Weights of a small image classifier: norm batchnorm, 98430 training examples.
Rows from block 10 of a small image classifier, named by matrix and row number. Rows with one number belong to one channel. Each number is 50 + 10 x the weight over its row's rms, rounded and kept within 0 to 99. All counts start at 0.
Before each channel's rows are labels from the 100 images, of 14848, where the channel reaches its highest value: "top examples" is what is common among them; "patch colour" is the nearest of a few named colours to the mean colour under the peak. Only what is clearly more common there than usual is listed. The data: retinal OCT scans (Kermany 2017).
# p10: first pointwise conv (model.blocks.10.p1.0.weight, 120x120x1x1), inputs 0-119
# p20: second pointwise conv (model.blocks.10.p2.0.weight, 120x120x1x1, transposed), outputs 0-119

top examples: finding: diabetic macular edema
patch colour: grey
p10.6:57 74 54 60 56 54 51 55 58 37 50 39 45 50 79 42 62 66 56 47 44 45 41 60 58 51 55 55 57 55 66 57 51 45 40 57 41 38 65 47 44 38 71 44 32 35 51 62 37 48 54 42 40 52 50 48 46 51 45 55 42 45 49 72 46 37 48 37 54 50 43 50 39 49 24 49 52 31 45 47 50 65 45 54 76 51 64 36 44 53 42 54 50 52 61 64 45 42 46 30 47 47 42 50 63 44 39 34 54 37 46 51 67 52 66 43 64 62 42 44
p20.6:35 41 56 39 50 46 52 59 40 59 67 37 43 36 46 39 47 18 51 62 43 32 50 67 43 53 39 37 52 27 43 23 51 41 44 43 46 62 51 52 62 45 40 53 74 40 35 64 51 52 37 43 37 60 55 44 46 60 56 47 49 65 61 41 46 39 47 50 59 39 45 50 58 43 55 46 56 64 48 56 38 53 43 45 50 36 37 54 53 45 47 48 52 55 54 39 44 42 61 37 61 40 50 55 45 39 57 68 67 47 52 37 41 40 48 34 49 41 36 47

top examples: finding: diabetic macular edema
patch colour: grey
p10.8:48 41 48 46 45 44 42 44 54 45 36 42 60 57 50 49 50 44 69 45 33 40 50 42 55 65 49 45 51 62 54 45 41 48 31 45 34 37 38 48 41 47 54 58 37 35 42 51 70 64 72 37 38 31 50 54 70 52 62 51 63 55 42 61 49 52 51 46 46 38 83 63 56 38 29 46 54 40 51 53 33 48 52 49 53 68 52 21 41 57 53 57 37 38 44 60 52 35 49 54 49 54 45 51 56 41 47 56 59 39 41 41 37 37 54 55 41 45 47 45
p20.8:71 52 32 61 44 71 48 40 62 52 62 62 61 55 24 70 60 52 49 45 46 36 39 41 50 73 45 36 49 55 63 46 41 57 46 51 54 63 52 63 55 59 58 60 43 62 47 51 58 57 29 59 53 55 38 48 46 52 62 74 44 51 58 45 32 48 39 51 45 71 59 55 54 58 47 59 39 53 56 61 37 57 46 50 44 48 54 52 37 38 40 38 36 65 56 58 55 65 51 43 61 58 63 32 55 47 53 40 49 60 42 55 48 58 39 53 45 66 54 48

top examples: finding: choroidal neovascularization
patch colour: grey
p10.115:57 44 57 51 36 63 61 38 43 52 53 44 48 58 60 32 43 50 50 50 49 42 42 45 45 50 85 61 47 66 49 61 50 55 73 55 39 62 48 54 42 45 49 44 60 47 37 43 62 50 47 60 59 47 52 53 47 44 46 38 47 73 36 39 53 37 56 59 34 61 42 42 66 45 86 54 45 44 53 33 46 53 53 61 41 60 61 58 51 50 61 50 50 50 40 50 40 27 58 47 29 36 49 55 60 44 53 53 68 33 43 43 54 42 54 44 49 41 54 50
p20.115:57 37 55 50 50 49 53 38 45 46 60 41 41 40 48 49 61 54 55 55 42 42 45 50 45 57 55 60 51 40 72 39 39 45 34 35 60 41 48 50 53 46 43 39 48 43 47 53 48 45 27 50 48 62 51 52 50 43 53 50 75 43 63 49 37 52 50 56 50 61 54 49 54 50 50 59 48 42 78 74 49 36 48 58 50 57 34 36 53 31 63 56 55 76 48 37 42 54 57 20 56 59 58 31 36 42 50 55 32 38 59 50 70 49 37 61 53 61 52 43

top examples: finding: diabetic macular edema
patch colour: grey
p10.19:52 66 55 75 58 48 46 46 62 60 44 44 55 49 46 48 53 47 35 54 69 39 58 59 71 64 50 40 58 55 59 69 45 78 36 46 46 46 53 51 40 64 36 61 63 34 48 41 55 45 60 61 52 38 53 49 51 52 56 42 45 37 65 56 55 41 49 71 52 41 56 49 45 42 45 53 43 36 51 43 66 41 29 52 51 45 39 49 48 49 46 46 58 63 59 47 87 51 51 62 47 58 55 36 52 48 29 43 51 34 47 46 49 48 48 31 50 46 48 48
p20.19:48 48 39 52 77 64 49 42 33 51 47 36 76 67 37 51 43 30 56 61 54 41 61 33 61 38 33 48 42 39 40 45 49 51 54 51 44 51 34 44 55 65 41 48 41 50 48 44 56 44 33 58 50 56 48 63 51 44 39 45 51 30 52 42 61 44 41 58 56 44 50 32 51 34 56 68 61 41 44 39 72 50 43 53 55 55 45 57 41 65 49 43 56 59 43 48 42 49 42 43 40 47 49 59 29 51 55 48 68 42 55 47 46 65 44 63 50 63 56 31

top examples: finding: diabetic macular edema
patch colour: grey
p10.42:69 50 58 38 34 64 49 47 72 43 43 48 41 71 54 55 69 68 42 48 42 40 43 54 50 51 56 49 48 47 44 64 33 50 29 56 46 46 49 54 38 37 74 39 47 49 52 45 50 66 52 61 42 62 50 42 58 40 62 38 47 60 48 29 32 48 52 46 52 56 52 32 52 42 40 64 61 56 47 27 68 48 46 43 53 53 50 46 41 26 51 41 54 71 41 39 58 49 49 56 44 59 55 58 48 63 59 47 48 41 41 44 40 50 42 70 48 49 47 59
p20.42:61 55 63 43 61 43 49 68 50 62 46 72 32 80 50 50 51 61 58 39 67 47 58 44 58 65 67 50 50 56 34 49 58 45 41 53 49 54 36 64 40 58 59 39 51 46 35 62 51 42 57 49 40 40 55 44 50 34 57 43 66 59 44 54 39 38 47 43 59 41 50 55 43 22 53 57 58 74 44 66 43 43 47 65 59 30 42 66 64 52 54 53 43 50 54 60 52 47 45 45 50 53 61 46 52 33 56 45 54 45 45 64 63 48 55 48 48 50 30 42

top examples: finding: diabetic macular edema
patch colour: grey
p10.17:64 51 75 40 54 49 61 50 54 50 63 69 39 56 46 40 51 70 35 50 39 58 35 25 32 43 57 69 67 64 61 38 57 42 54 45 54 43 37 57 39 65 46 50 62 51 58 39 52 47 57 42 54 49 50 46 49 35 47 50 49 31 49 53 34 51 49 45 60 40 55 47 42 57 60 42 40 30 66 49 41 51 73 49 52 54 54 53 58 35 34 50 46 43 63 50 48 35 45 56 50 46 44 56 57 80 43 60 34 49 51 63 53 53 58 50 54 59 47 47
p20.17:42 51 49 61 53 44 42 59 70 57 64 54 30 41 53 43 43 83 58 45 34 45 49 69 25 35 49 52 42 38 60 47 50 37 49 37 55 59 63 47 55 48 49 46 41 57 43 55 37 54 50 35 38 53 41 39 51 43 61 47 58 53 62 55 63 49 54 50 35 64 40 51 66 48 42 43 49 47 53 46 62 55 65 35 33 65 58 57 40 53 41 46 45 37 53 46 45 60 50 65 20 42 50 55 54 48 33 58 52 48 42 47 42 58 57 43 62 38 57 39

top examples: finding: diabetic macular edema
patch colour: grey
p10.40:56 51 57 64 40 39 36 53 40 48 36 38 54 49 40 57 56 41 43 72 43 48 37 44 71 48 57 50 38 57 43 46 51 46 50 61 45 48 54 57 42 56 52 45 56 40 47 57 47 50 48 52 58 43 37 45 34 44 62 42 39 93 52 48 37 43 50 54 41 40 51 48 46 52 46 40 57 36 54 48 31 49 39 58 40 42 49 52 35 66 34 59 49 54 52 64 51 69 32 50 41 57 50 66 36 54 56 42 45 48 48 56 43 52 59 50 80 38 40 35
p20.40:52 35 60 36 37 60 41 56 45 54 41 51 63 38 42 42 35 50 50 58 40 50 51 61 43 58 61 48 49 51 38 66 37 50 43 40 37 34 47 60 45 44 48 41 42 53 49 68 55 48 49 68 53 54 44 43 45 54 68 40 55 68 55 42 41 33 43 39 68 50 60 41 27 55 51 42 53 45 81 54 55 57 39 67 58 52 73 42 60 48 46 50 57 35 47 54 57 55 43 52 45 18 42 39 53 46 59 54 51 47 53 59 41 50 61 51 42 43 30 55

top examples: finding: diabetic macular edema
patch colour: grey
p10.37:47 64 53 39 49 44 44 51 57 57 25 49 34 39 49 54 40 70 28 59 74 49 40 45 60 37 50 57 60 48 36 55 44 50 53 40 52 55 37 45 47 39 62 49 51 53 57 52 56 44 46 63 42 45 58 44 67 40 53 49 42 58 64 55 52 56 53 51 64 48 62 53 51 65 51 36 46 33 48 56 51 73 54 44 55 52 54 56 47 75 54 26 58 55 58 48 54 50 62 55 46 49 53 42 64 46 35 57 66 40 46 40 65 62 52 82 66 49 48 45
p20.37:65 46 43 72 72 54 51 42 41 44 36 70 50 65 57 58 35 71 54 67 49 56 52 52 56 67 45 46 56 53 54 41 58 52 63 61 70 61 54 49 46 60 56 35 50 45 61 37 43 48 49 44 61 44 55 38 46 72 46 41 46 49 77 59 60 52 49 62 49 43 48 47 40 58 55 64 58 51 22 41 57 61 48 53 54 57 46 67 24 62 56 48 56 58 50 45 41 58 46 48 47 48 57 59 57 63 58 43 53 48 54 49 52 47 35 49 47 28 51 51

top examples: finding: diabetic macular edema
patch colour: grey
p10.84:31 62 70 48 37 35 43 46 37 40 53 47 48 40 56 38 50 53 57 53 40 61 52 64 77 44 46 41 53 53 44 44 44 38 52 43 45 43 39 50 51 40 55 44 48 35 21 49 55 30 58 33 48 29 36 44 80 70 46 37 46 59 59 59 48 53 44 48 48 53 35 48 46 42 35 46 50 59 39 59 59 42 49 33 53 47 51 55 49 47 60 41 51 42 36 51 31 50 56 54 42 50 53 61 51 34 67 44 54 46 43 52 57 52 33 63 58 42 49 51
p20.84:36 55 46 47 32 58 49 40 53 57 47 59 47 59 42 44 40 56 50 63 56 56 58 49 41 63 60 49 63 35 56 57 53 52 44 56 53 50 55 52 45 40 54 41 58 35 54 51 44 51 62 59 29 39 68 42 56 61 56 63 33 72 60 51 29 57 49 36 56 53 63 40 61 50 68 55 57 37 53 56 34 71 55 42 59 43 56 38 60 38 62 31 58 53 62 66 43 55 45 45 51 49 41 58 58 42 58 42 52 43 54 46 61 46 21 53 26 37 41 59

top examples: finding: diabetic macular edema
patch colour: grey
p10.93:35 35 52 57 40 60 46 66 59 50 39 53 35 47 50 41 35 37 43 46 47 29 44 47 48 46 50 33 31 68 54 41 39 63 47 53 48 37 55 47 65 48 59 52 63 61 29 43 56 67 57 40 46 50 52 60 93 61 49 50 52 51 54 52 49 50 52 51 58 43 48 45 39 42 53 54 52 51 44 59 41 55 42 55 43 62 57 38 55 59 54 38 44 44 53 52 56 59 56 59 40 45 53 43 30 50 45 50 32 34 73 52 62 58 66 56 60 63 61 44
p20.93:44 32 47 28 52 46 45 55 35 26 40 56 49 65 51 33 50 50 46 42 43 59 41 37 56 42 46 63 43 41 59 51 67 55 36 54 51 41 55 66 32 65 60 58 40 54 51 65 46 57 68 57 67 61 55 61 41 58 63 44 55 66 39 49 50 52 38 62 50 54 44 24 51 50 50 63 52 48 56 51 65 34 51 58 39 49 44 51 36 48 60 45 47 53 47 44 44 65 41 57 33 26 40 57 54 47 31 38 53 51 59 47 56 37 37 56 41 56 41 54

top examples: finding: diabetic macular edema
patch colour: grey
p10.96:73 59 65 48 66 49 41 35 58 50 35 46 42 55 61 55 29 50 43 75 44 42 34 50 58 50 35 45 61 65 45 48 44 51 43 44 54 57 40 55 41 25 54 31 69 40 58 54 53 47 39 43 62 35 58 53 48 44 46 63 33 48 40 53 52 51 44 44 49 54 46 38 31 44 58 58 59 43 56 51 36 49 70 43 41 42 56 44 64 67 54 60 47 45 60 63 43 30 37 33 56 36 51 47 59 44 55 42 54 63 57 41 54 48 38 42 59 51 48 44
p20.96:36 62 63 59 56 50 68 44 34 33 31 43 54 53 63 50 47 58 49 60 40 56 46 42 64 59 36 71 50 51 59 42 42 51 60 66 64 53 54 54 64 59 49 67 67 45 54 54 51 59 59 66 54 59 41 72 52 57 48 69 56 65 40 60 56 46 61 41 59 46 37 60 56 46 60 62 63 55 48 33 53 63 43 42 62 51 48 31 57 58 46 45 60 58 41 33 54 62 53 60 30 63 52 66 52 60 52 53 39 45 51 38 52 54 38 48 39 62 62 50

top examples: finding: drusen
patch colour: grey
p10.49:73 55 41 58 44 40 61 67 53 45 59 61 47 51 52 54 41 46 58 57 41 52 33 58 59 53 43 42 56 39 46 46 48 57 64 62 45 47 42 43 36 64 61 52 49 55 56 48 53 37 44 46 62 65 54 41 46 51 62 39 49 65 46 55 56 63 56 39 46 67 50 55 47 25 46 57 35 59 61 35 40 54 49 49 69 41 54 61 81 55 42 45 59 51 44 72 41 38 54 34 69 52 39 51 59 38 46 45 46 63 33 71 45 42 56 47 61 49 41 42
p20.49:70 80 40 77 47 63 67 44 44 45 47 31 53 55 52 38 53 19 44 51 45 51 41 49 51 34 65 69 53 43 57 52 60 45 56 54 56 41 58 53 41 52 24 45 30 48 56 50 39 48 54 37 60 35 61 46 44 44 61 52 50 58 46 43 46 46 53 41 51 56 64 44 53 44 39 51 63 38 50 66 54 42 42 40 43 37 66 52 64 54 44 47 50 54 54 42 45 36 49 53 50 41 48 49 56 49 65 36 41 39 65 44 45 45 34 54 47 46 45 60

top examples: finding: diabetic macular edema
patch colour: grey
p10.24:81 51 60 59 49 48 54 41 38 56 55 37 66 64 65 65 58 43 57 43 66 41 44 75 35 52 48 43 50 45 53 32 64 41 48 37 55 47 60 42 59 59 71 37 29 64 40 40 33 50 62 50 41 34 49 41 48 54 51 62 55 41 55 36 45 42 48 57 58 54 55 44 55 53 50 49 50 42 53 44 71 54 46 48 50 41 58 42 33 49 41 47 50 36 55 50 46 42 66 49 46 43 37 53 50 59 54 50 54 32 33 38 51 51 67 53 54 60 44 31
p20.24:52 50 53 43 66 54 71 46 76 27 32 51 50 57 74 62 35 41 71 67 59 47 54 32 51 76 52 48 53 45 59 51 63 45 37 52 44 59 45 44 61 59 34 37 43 55 30 53 56 53 53 54 57 48 46 56 43 49 44 65 51 41 63 56 42 44 54 43 49 54 54 53 56 28 44 37 49 42 63 61 57 40 49 56 50 56 63 49 33 55 60 44 47 52 52 56 61 45 58 47 50 46 55 48 51 25 49 40 62 49 58 62 54 29 43 49 42 51 50 41

top examples: finding: diabetic macular edema
patch colour: grey
p10.15:33 39 47 62 48 48 60 51 50 45 39 51 50 25 44 50 34 46 40 49 58 65 40 47 34 82 49 49 53 48 36 52 47 47 65 41 50 36 54 35 54 54 37 61 56 61 49 49 59 54 32 62 51 55 66 44 48 51 47 51 67 36 63 57 43 44 43 38 34 47 43 61 51 36 54 70 61 45 42 49 52 55 63 51 54 42 48 46 50 41 47 28 27 52 39 49 66 52 67 36 38 61 51 59 48 48 64 59 33 51 49 52 58 52 45 60 39 66 52 43
p20.15:61 37 50 52 34 60 49 52 47 53 51 51 28 24 53 46 33 64 54 47 44 60 45 58 72 44 53 62 61 46 62 52 58 48 50 71 51 39 39 48 61 51 64 52 49 58 48 46 57 49 42 40 46 54 55 51 51 41 43 48 59 53 51 47 50 63 48 54 53 54 49 51 55 36 36 52 46 59 48 52 32 61 42 40 40 43 44 76 44 37 57 49 50 43 38 47 44 53 38 66 52 44 53 32 50 29 32 39 43 46 30 42 20 59 40 60 64 37 66 40

top examples: finding: diabetic macular edema
patch colour: grey
p10.53:46 42 49 44 64 43 43 58 49 32 42 70 61 51 44 46 36 43 57 53 42 49 45 50 63 31 55 50 48 42 59 50 34 54 61 51 45 56 62 56 63 49 45 53 45 44 41 59 25 51 39 50 40 47 42 48 82 52 38 49 42 51 45 46 50 63 66 67 46 65 55 35 50 62 50 65 49 54 54 39 61 75 58 55 57 58 40 53 49 43 61 57 38 53 61 56 38 68 69 70 63 35 56 55 47 49 38 43 57 48 49 54 50 42 36 55 37 46 69 43
p20.53:40 40 58 57 52 40 49 47 45 52 58 59 56 60 52 38 65 62 58 54 60 49 43 54 53 52 63 48 51 41 41 57 44 46 57 38 37 30 43 38 59 56 45 40 67 37 54 29 35 58 38 64 53 49 81 48 48 64 62 64 52 49 40 64 60 49 49 62 38 30 62 52 50 71 39 40 54 53 59 73 49 63 68 36 65 48 65 40 44 49 59 40 47 52 49 60 44 49 47 62 48 51 48 49 33 43 54 34 33 55 47 52 41 53 57 54 66 57 51 54

top examples: finding: choroidal neovascularization
patch colour: grey
p10.70:64 59 54 42 42 33 62 60 75 51 52 57 45 56 43 56 40 51 62 33 48 60 57 58 59 54 35 65 46 47 50 29 63 34 54 40 51 47 36 56 63 41 56 38 63 62 48 62 51 32 38 44 53 28 50 58 66 55 45 75 43 53 46 68 48 59 48 56 55 55 58 41 75 45 39 51 44 47 48 51 78 36 55 53 58 56 49 48 61 51 42 70 55 48 55 59 60 46 60 47 56 38 56 47 37 45 51 53 43 53 56 56 46 50 57 41 52 35 45 38
p20.70:60 40 28 41 46 50 56 66 52 73 40 40 46 44 46 51 49 44 69 61 49 51 53 60 41 59 52 62 69 46 39 34 43 50 50 53 57 44 59 64 51 57 53 66 44 53 51 43 43 56 52 69 50 26 45 53 61 40 41 30 36 65 53 42 52 44 55 43 58 66 53 62 49 31 64 51 56 36 68 28 46 61 44 45 50 49 54 59 45 62 46 53 44 62 66 49 32 47 38 42 51 51 49 53 45 47 31 38 47 53 68 62 65 61 43 50 53 43 37 41