From a checkpoint of a small image classifier: 98430 training examples.
Rows from block 3, named by matrix and row number. Rows with one number belong to one channel. Each number is 500 + 50 x the weight over the matrix's rms, rounded and kept within 0 to 999. All counts start at 0. Numbers have three digits each.
# p10: first pointwise conv (model.blocks.3.p1.0.weight, 80x80x1x1), inputs 0-79
# p20: second pointwise conv (model.blocks.3.p2.0.weight, 80x80x1x1, transposed), outputs 0-79
p10.35:482537573402440382478458444565593585431508484595597536408439455510491534617532454475477533557521449470517531477549472455431496502515519495462429669508503534502496564449453521480439504490566503510469567510458476583556462493534456433437516495
p10.36:423490597495495425540495426563425516509491569493527430469474509490516467504591541534518464541518508464478502495532375590407526557501472532496525478498502576456508428513466567467467584502489531535469461618483406540565459503436474481501511545
p10.37:453525547403475426495403535528562475436455603388513506533482508469552537624487492526395528521456503541536444431415451466513449473480427444451451625494392532620486595479490478564470403457516471491495412472525531478459403409480513522522426443
p10.38:440558449507480566494480498489532539571442417502467554450539595493563535570485500469494523525506488415483476493448452500482483493522472480529558506541510609533457466499509500467475455714476525472443463513422494502466555475468474541528502494
p10.39:405528555513513459444476381526471533570486474463365495552472553499541422537416486500476495511466512482483446585486483505673452469425522460505444425461557506581506590467521540609476463484559529623439446525503525541481470514510435491402512548
p10.40:481501474475592524375466495494417526451542532515653559487546381520488406416458557521366496524490671545574511496481450515458493553478421545542448501522578435480524465440508507530463488538585530495472580482471602492483460484453454499508533492
p10.41:471588514504534534545458493612458419464465507485575497556480571503537441531494468495489507535435433624550580547437410429481553500438540479484484507533487395431477539423443592470430562540464550381494509598549482495458403508461496500478508433
p10.42:636467484509543484511508531570493482469510541446418417478457437476472464451551543456559544418497431478556429478580456454410490450515474523559426486581410477510546494602464557463495526505596499455492558499493564527547531436457442563435525528
p10.43:513488499481506546491513389477521464395521499539531612463544502472569496471498512476462386545474478492511527543464480549517525486581543439437418589561444492473558485529470492459504447443444519603532517504508560571423494459459467488434485414
p10.44:621496369447492494509454481464637418555464476447503462403493434478598514497571516544478533494475507549466543512532604452459540457498506514523561512426422451449502554533513472444513476444394517496475557434510474456541456591570487551543518499
p10.45:616497483546502518505423499482521467511426416514539446614503505443446475485457435473494465444512438519599512517506455583496508426496432465493628472543526480496578527520456448471596480463539423433476522434418510483435506439430452516509481454
p10.46:409437567469524481497436443419468592448506507520514504445538488617540684523544404562513448543502598567433470522385517558490476552547494517479486538462544471461591540509518494480455505501525523587458568453499486476518498505449496502521523505
p10.47:495444462468537566478466622472516512463493554530426459646535476446512463446468397438434529516517491497435483544435498455448508555481532503483505529480498460506487477511433427618567433443516580388472449521382459526473441515467478553500427562
p10.48:444562488561509510481559486522488491556550472529695566474583478516477561502555461587464461490458567459457500570451476462530529476459490509487520475500513569512522493501427517531511481498454544613517540500500483520449492444457510538527513497
p10.49:615547484539439445368473408513563467523508528514567539590502521485612486531534445549502475573489474514513448514493535469515542511559562516584482614514467492515531484434484420461527578472460429476578531466606514498532588472569465551470509485
p10.50:509541521485507522468485419480461531492402498429397463496516465517530481517462442450540537503505461468494560430423472463548491591442433487558528583432493441619459535458470456580496462425460481643499490486470451469392474567528485495506447580
p10.51:522525459635438602505424446537547587597549571501466447494602549464500591527546492453502634421451425468548583564527499613480501471518542480545502484428457456428512507558486476528549578439493410532535577455579628511501581455442487552545503578
p10.52:411490427455436457541499590510526435442473429461513439547563488474444420662537524514445461586492418521464587520449477490532548504485459554480537495567508471421503411453441438399491520444583523552508456470456485440561579522477464544482479496
p10.53:554449536453553471589562523493420496468454486551528625497399481569447441418459525485573464508472545473534453424553520512582445575490531530552576550531593536567465479535543455540552452461468475569460526513606515514453555521491462506476560524
p10.54:523436481542545417511510682466533536527438503547528543514510538516572423446455514476442514504484421546540450473334493514457439373622451580461537509411572452482499477452446489536460529421498481405473412507518567506506494479557534468478475456
p10.55:499421483584443596477485505451543553567496420469494491508489468533429522398504549466523511563461498482511500510545451531515448401496454572510507475545603512532428500443529514474467488435420468461483424482526569525501452596450553462563606460
p10.56:526483597577511523447514453465498491595429512449532511510537431515571465596520502492448508477445526580450498570409458553599532570471473512468490511572566475509504469495447429469551429531487552555556440575496551541591484465501496516474460498
p10.57:421542430479537443478562493488520391556366398475494504532530485485478517611537535489514459575510524504485493527484492494543550498481476547464446460500482427530459497524528498425439558515570523559451538501499440555513631473471451437537427485
p10.58:475476487440452504455563468498532516460424584487536522418435485526499526534516504462484536576523457508506457510567468581497440466500494510488480436498491526458527513499466547497485507501471455467432458497557522434519601484521500719498478529
p10.59:499501527517506510511542531509494480502467484573496586439466566504562401611487584506446497544521523550480516479539454460495482531436421456585495563540517525491455433511458497483463504660503459439523500528475506488519534463516514505481484433
p10.60:471474536489493454540471513548411406490531481522479532479428474482556456457486453513547453450497529536438450463572517609428448464504513460542399506394409608552510440568542509438458535494541465488554477512476455440504541499529455482562552481
p10.61:439474496533488492448546454422520458564474534511531445615590574534505487433463545496554460575474466433475515480535499480505512515505512540487448484471586544501503487472495517406448544472456488472498540504525468489522609534486528515535621483
p10.62:554387562487484444488493470470484492405523530519494505426399469481492484422523492489475524423506415411498468484462422416525532439517468507459538491514416558606548439483533605455617533468470478628609513510523457485457478496537573499555452485
p10.63:461509499554461513467515461471487483415429512495463494469425540477456490388457533498496457515534591507481504496610434522430493478511429465400450459464533462514473458457549429422462404463451526475492525450514440529513412489412490406477497507
p10.64:500439581549455549396514484537490513519472490470566506539432429504550411552474414506450443474448494585479578500522536495473530536599394532537437512500517454498469446550462484529486447550444586564568506539501486525501412421479457583508458479
p10.65:459636523430510540412492431469478451515504409382503510475548527509511573454493497525513471481474612560526508539397472530604578523538425477459591455428594449528532481479510500472521552476497519495522503471560459455464587491464588494503559561
p10.66:515415517495602523512530505495511498543460472528483547474526401438518475416548483506576557510492623513575586505444463580468564450560470531448430555494475470423508532537445618486489509540592548471438481475586626522491596520425542562489399416
p10.67:463456526505437566479521479514561465448450446469497500457504535454440490407507537436608437459551566474488518483513395465496457438494459489306445580508494458503529468508520591422568473458539507456531404449544495598486471484397527498506391496
p10.68:530417500465422422486508469565464426428466460523560430474486525526478585507452531460498528480485518473432490527515479636506406456460487496482572472493493535490514470590528505486581540535476446459515455503447422557450518424508451484582483530
p10.69:593511545506539480543483489497574499462522463487622538518382541488523471556494514505460522412512464509496427511530484468317492469508610528513525386450500503504528529531528527498473499512592471422567464492418532460436518576451547518448447494
p10.70:436606562488539494531579487535461491563459468662495484574489550524531460463485485530481494450416460462480485463526473553531498479620456411470526495445487415514504448534555549495465509563485367541509422489458495520547474491519475544556497452
p10.71:524495486436566477450619471598542437513471558435550478438528461509497506556549465574473493565518518478464504535544509505509488505488479541480518488638651510558525504433527455511510545475489576432633428527495479460478513448449517514522503597
p10.72:455510500421485544593557623504493410553504540483445486522471550556479403491516418476559489568520506542522519448472502449439493554451581529462552479451532450527487565490517451481538358579540486448533538552504556569598497488497457489518542451
p20.35:507621527536519427459498525490502545481485442532446644491486492528517451461456512482504576412467494500537505447509600487494497493467439509502437526477478539520537476504468483473484543520456423582475488506432549496544360432526504509388506556
p20.36:419522521506528393523501565516515589570477492427432447499506479534536504478538565515549555577486482509462473320458420559489461504559523490528497529406476491580450457580608495507564509562508496516591562399554365557532509413543417462578474451
p20.37:515526460563505521498494502420512495554552500497588589496514595517590528479619477562522491570461535518529534496529508487555577463605546563485548583506369551557507483552587446561537539535561447522516489465439479522426472544474458527538562547
p20.38:547482493550496492553547506416477408360533472491520477516552479461410490551600486490499486530491507480478434492442525435593476527502512496540421492490492476465512437454537487519479514655452472421531487529565454506557541522491533457470505514
p20.39:488577499521462347451480532496520499514540525493519608474531561513468446531551612518436508436500575498646533475302506520495491512472579522512449580496554415438475488520467548482445425504466468501525530531495521430543453468490560416535504499
p20.40:502433500439515485464445469502484494456518513562391509472503452488484472367443479533475540539428557476517472489503521516497497423528532489493500492624404484511475440426495564540536477527512523497444407503555419560490578589410473558405476500
p20.41:451495550581486450470463513519515486495505409533533410552466506446552444482540564509489356474522492517573407481464503454512501508560523549535450517463557584471534510473474524569501550489516434472453475450433440542492502430532462540510398531
p20.42:498522510497523480453479484538468527510522458515424484510532524416544620544461521426468505525484623450540479457528480488497486434443528556467394530455507481535531519453495443539531344502516553468504496593395595426469531471507567448490490433
p20.43:427471394455482506488518510472591537551523498527493459515448491553495544469435536529549439478481538564484468526500398447468553537514534379539516508546515496467413614425521525512510576537473527548468460481554570554447572477509568429453422483
p20.44:570540526524535549466527485579516514471572523549565512645525458499455508481394532506509516544469504462529558502568565499529508544441582477482500599485434501448467508511556571519485467513590555499526476462561403591501466392577493558390456484
p20.45:613462488519518520532561492481457525523472563503480464486414559516509556495444545497415590431426617525545518533555509417527447547568459576533429463461511438495503446393539522526530483482536389437466450562558572456503488410455557540480610444
p20.46:541466543456438480511510448530475547578475429512467512478560508573506561510503531538435509428490480552564495628516524426539482488537570495494573558588495531542449468524507502498541555501480504473439479420465514396515463483487540536541597544
p20.47:503609522524388465566507488523554484463450358423480498486417541408480476490475496494475508500494480517420564546477473650459518494458538495531609519515602505540528475507510583480469515518433451512429432451510518514550523558404600443458548543
p20.48:501515506512455468500428525535525559502428526466459445557511533467497550487452447561529545586493547498453619519526477504563497497450456556386494468483503533563367556524407506429440506493571434413446531512556545425524556395535615503511544493
p20.49:485435581523515536516534523495554470453527517531502470558507547556587475499514466537443554533608574544538490603497520523513576536467536532573475550510409479478411529608441519490526485502586534498500496477463429531471418414447540630469545607
p20.50:441471465493569493626552543502468468532550551446515475453425571513561469492478354505563546443543465464523463518553593552499528579519491464506473523495501457539489490552442561504453540583525507492468488450541500503494489538512426520532478484
p20.51:514424494557492462521508392410452495473524515404478538481500430484523541542552489514493432446684568453536467536557502486470477514436588452525460464465533467402611443532443484432495560451489378447520610536513517513475509487441516473476478499
p20.52:530555456445555482472471491489533514415436495437530568486475480496575542521442461430556479470377439482518398502485473427479478455514466485424591480466468513621476447634456435474445531534510466408457516446496539470536521510500559464481521458
p20.53:484505486544480506554460473524529529494480402456494474520470524480468518431498426588517440448483442393487566468457584560470507473460460487455533505428444472442437480401551553508484458446513549521466414542467480487461467490510531417478455550
p20.54:495551541538499557471503542586573546480581370505476539514499468502449479557501549595485519538474560520568533491505464470465518543486508477459520459572472513484532476527519392449502424461493440575531539493535477451566532558461676463451459492
p20.55:414493349383556447579471611474451449446455528503452532532414532451509615582465540506454467483538479496514513440457619549417491568603553572453506474507565484449461586523521588542478572535450520430484537557558478469477583617544506359423510436
p20.56:530492541490522396607444507431529583537527527490522519564592552464501422500468475505474553543435542561490477537460496566450461522494416526495465467484514563525429477524470456512532524513469475398537555595482489489494469493444641603449531492
p20.57:414633484491501499516525435549500443565490466472472517486545511510440548547514503480495510508569509581566485554412558482517527450475526515492423538501564506487485500490530454495521507437582510523614534476562519575501503473551469494524500499
p20.58:459487477457549518457549412536512534585511514478504482551473594409481465495513516516388464598527505464547538540603541534651555447455431427517453534403484474523535475567460469507554521567521437516421518551530559527494415466521470525529533581
p20.59:500478450500524540480455538463622441436502533526483466457485455489365467441627531462514491531399516481514470479520503517614424505535507571410444460524537446429491534473452490514521450526483474487477523541505514454466515523483505608515549474
p20.60:516453458544541538506510509485476492488519478433411547507516470587457458560543488495476545464490488549615472522449496461521516430433503519547485511416531431480413436432492398498532471452552491486436497468459570548418585528511482542585520484
p20.61:456528523493503477461541432475542459474574456472556478466447537578558473398580546519605593497614536537504463483516416499532506466466473462433544623452574466506553522567544362647554467501475498549487556532505513556561517494529473535505581535
p20.62:459447462640491587490517504524511456545532595545520509531510563482509584536576422452489532528485539521511528379509557504437499505480569493443522525458522405506444524522417537486484501558418466490504533488456470489573473402555448488587559425
p20.63:493536504559437535579504537515479626581485442485443539476523402524593511491483490530505437574514479475580486503526451488440520551510453408529452554501461415346509475476507468417471509574468445625573457398509485570541510485476483482533551514
p20.64:500498378548569524448547532507541462485533498494517447446568510571497464503520543585469543487468508520505606318519547477585444545617517481464484527440494338521523615503479514439427490427583546410473505492503422483590486491507448499576454567
p20.65:511525561530472519447531457472530522544466553536526370436510560495533508488552498534467505417541408499576453443439480552552540466497624559519582499536480574470481468450553507498548560518510516403489449478580528390448500505554470378522530502
p20.66:528432508547517464599553455463485457437594486497475449499490499357538463481443529472565454465433508462562620498455433487472509573481415525452580658521425546463445534482523540575501513508514473475526595385474471378505443552515491573555537431
p20.67:531526489426489525464638495442458447548502517577685486491602465536380538548534556652551492574453460617484455533548480578562568529434464523542456421582496515310379508516498495456364530537522449427515531523403501468502440543621417570485520472
p20.68:420508508387421560528511422548482499481512534484511559501521472456571463476411494449440458482494545486489559551465527575482529524542492493454502525529546482470496504538454443487449409513542482522492469400496483532509558549550486500476559490
p20.69:447441493491442422523574492495537516563539460482565444504468503461509505465503458484581499496541495510479456530618511475541457553493499538567514520475541485589478467463466476506504549420563531483450508526611562537566508584459484498413482495
p20.70:516526454529449506533453498456472539521486497447504498488468525499494489509569439489514518487464540473507440563483498537508541440492462495555472479455477469508474492523483488459422492515601460477402497514468559539431497478545522496460459434
p20.71:517598487518564454510451456384506553522485455541451543514459568522494519513489493498575548515465469545445586509488508548500456501555431495502543523431480528500502505544549428584486475477493532510471598484472419566419419539497529533469473475
p20.72:560497400514546565574430454440527467471521449474513526474485457432551496500473533436469451565470487593479538485433522528417514557542496526464539527452499547512554503488454549539541546505492489474464459605453537571480443432393569429532573360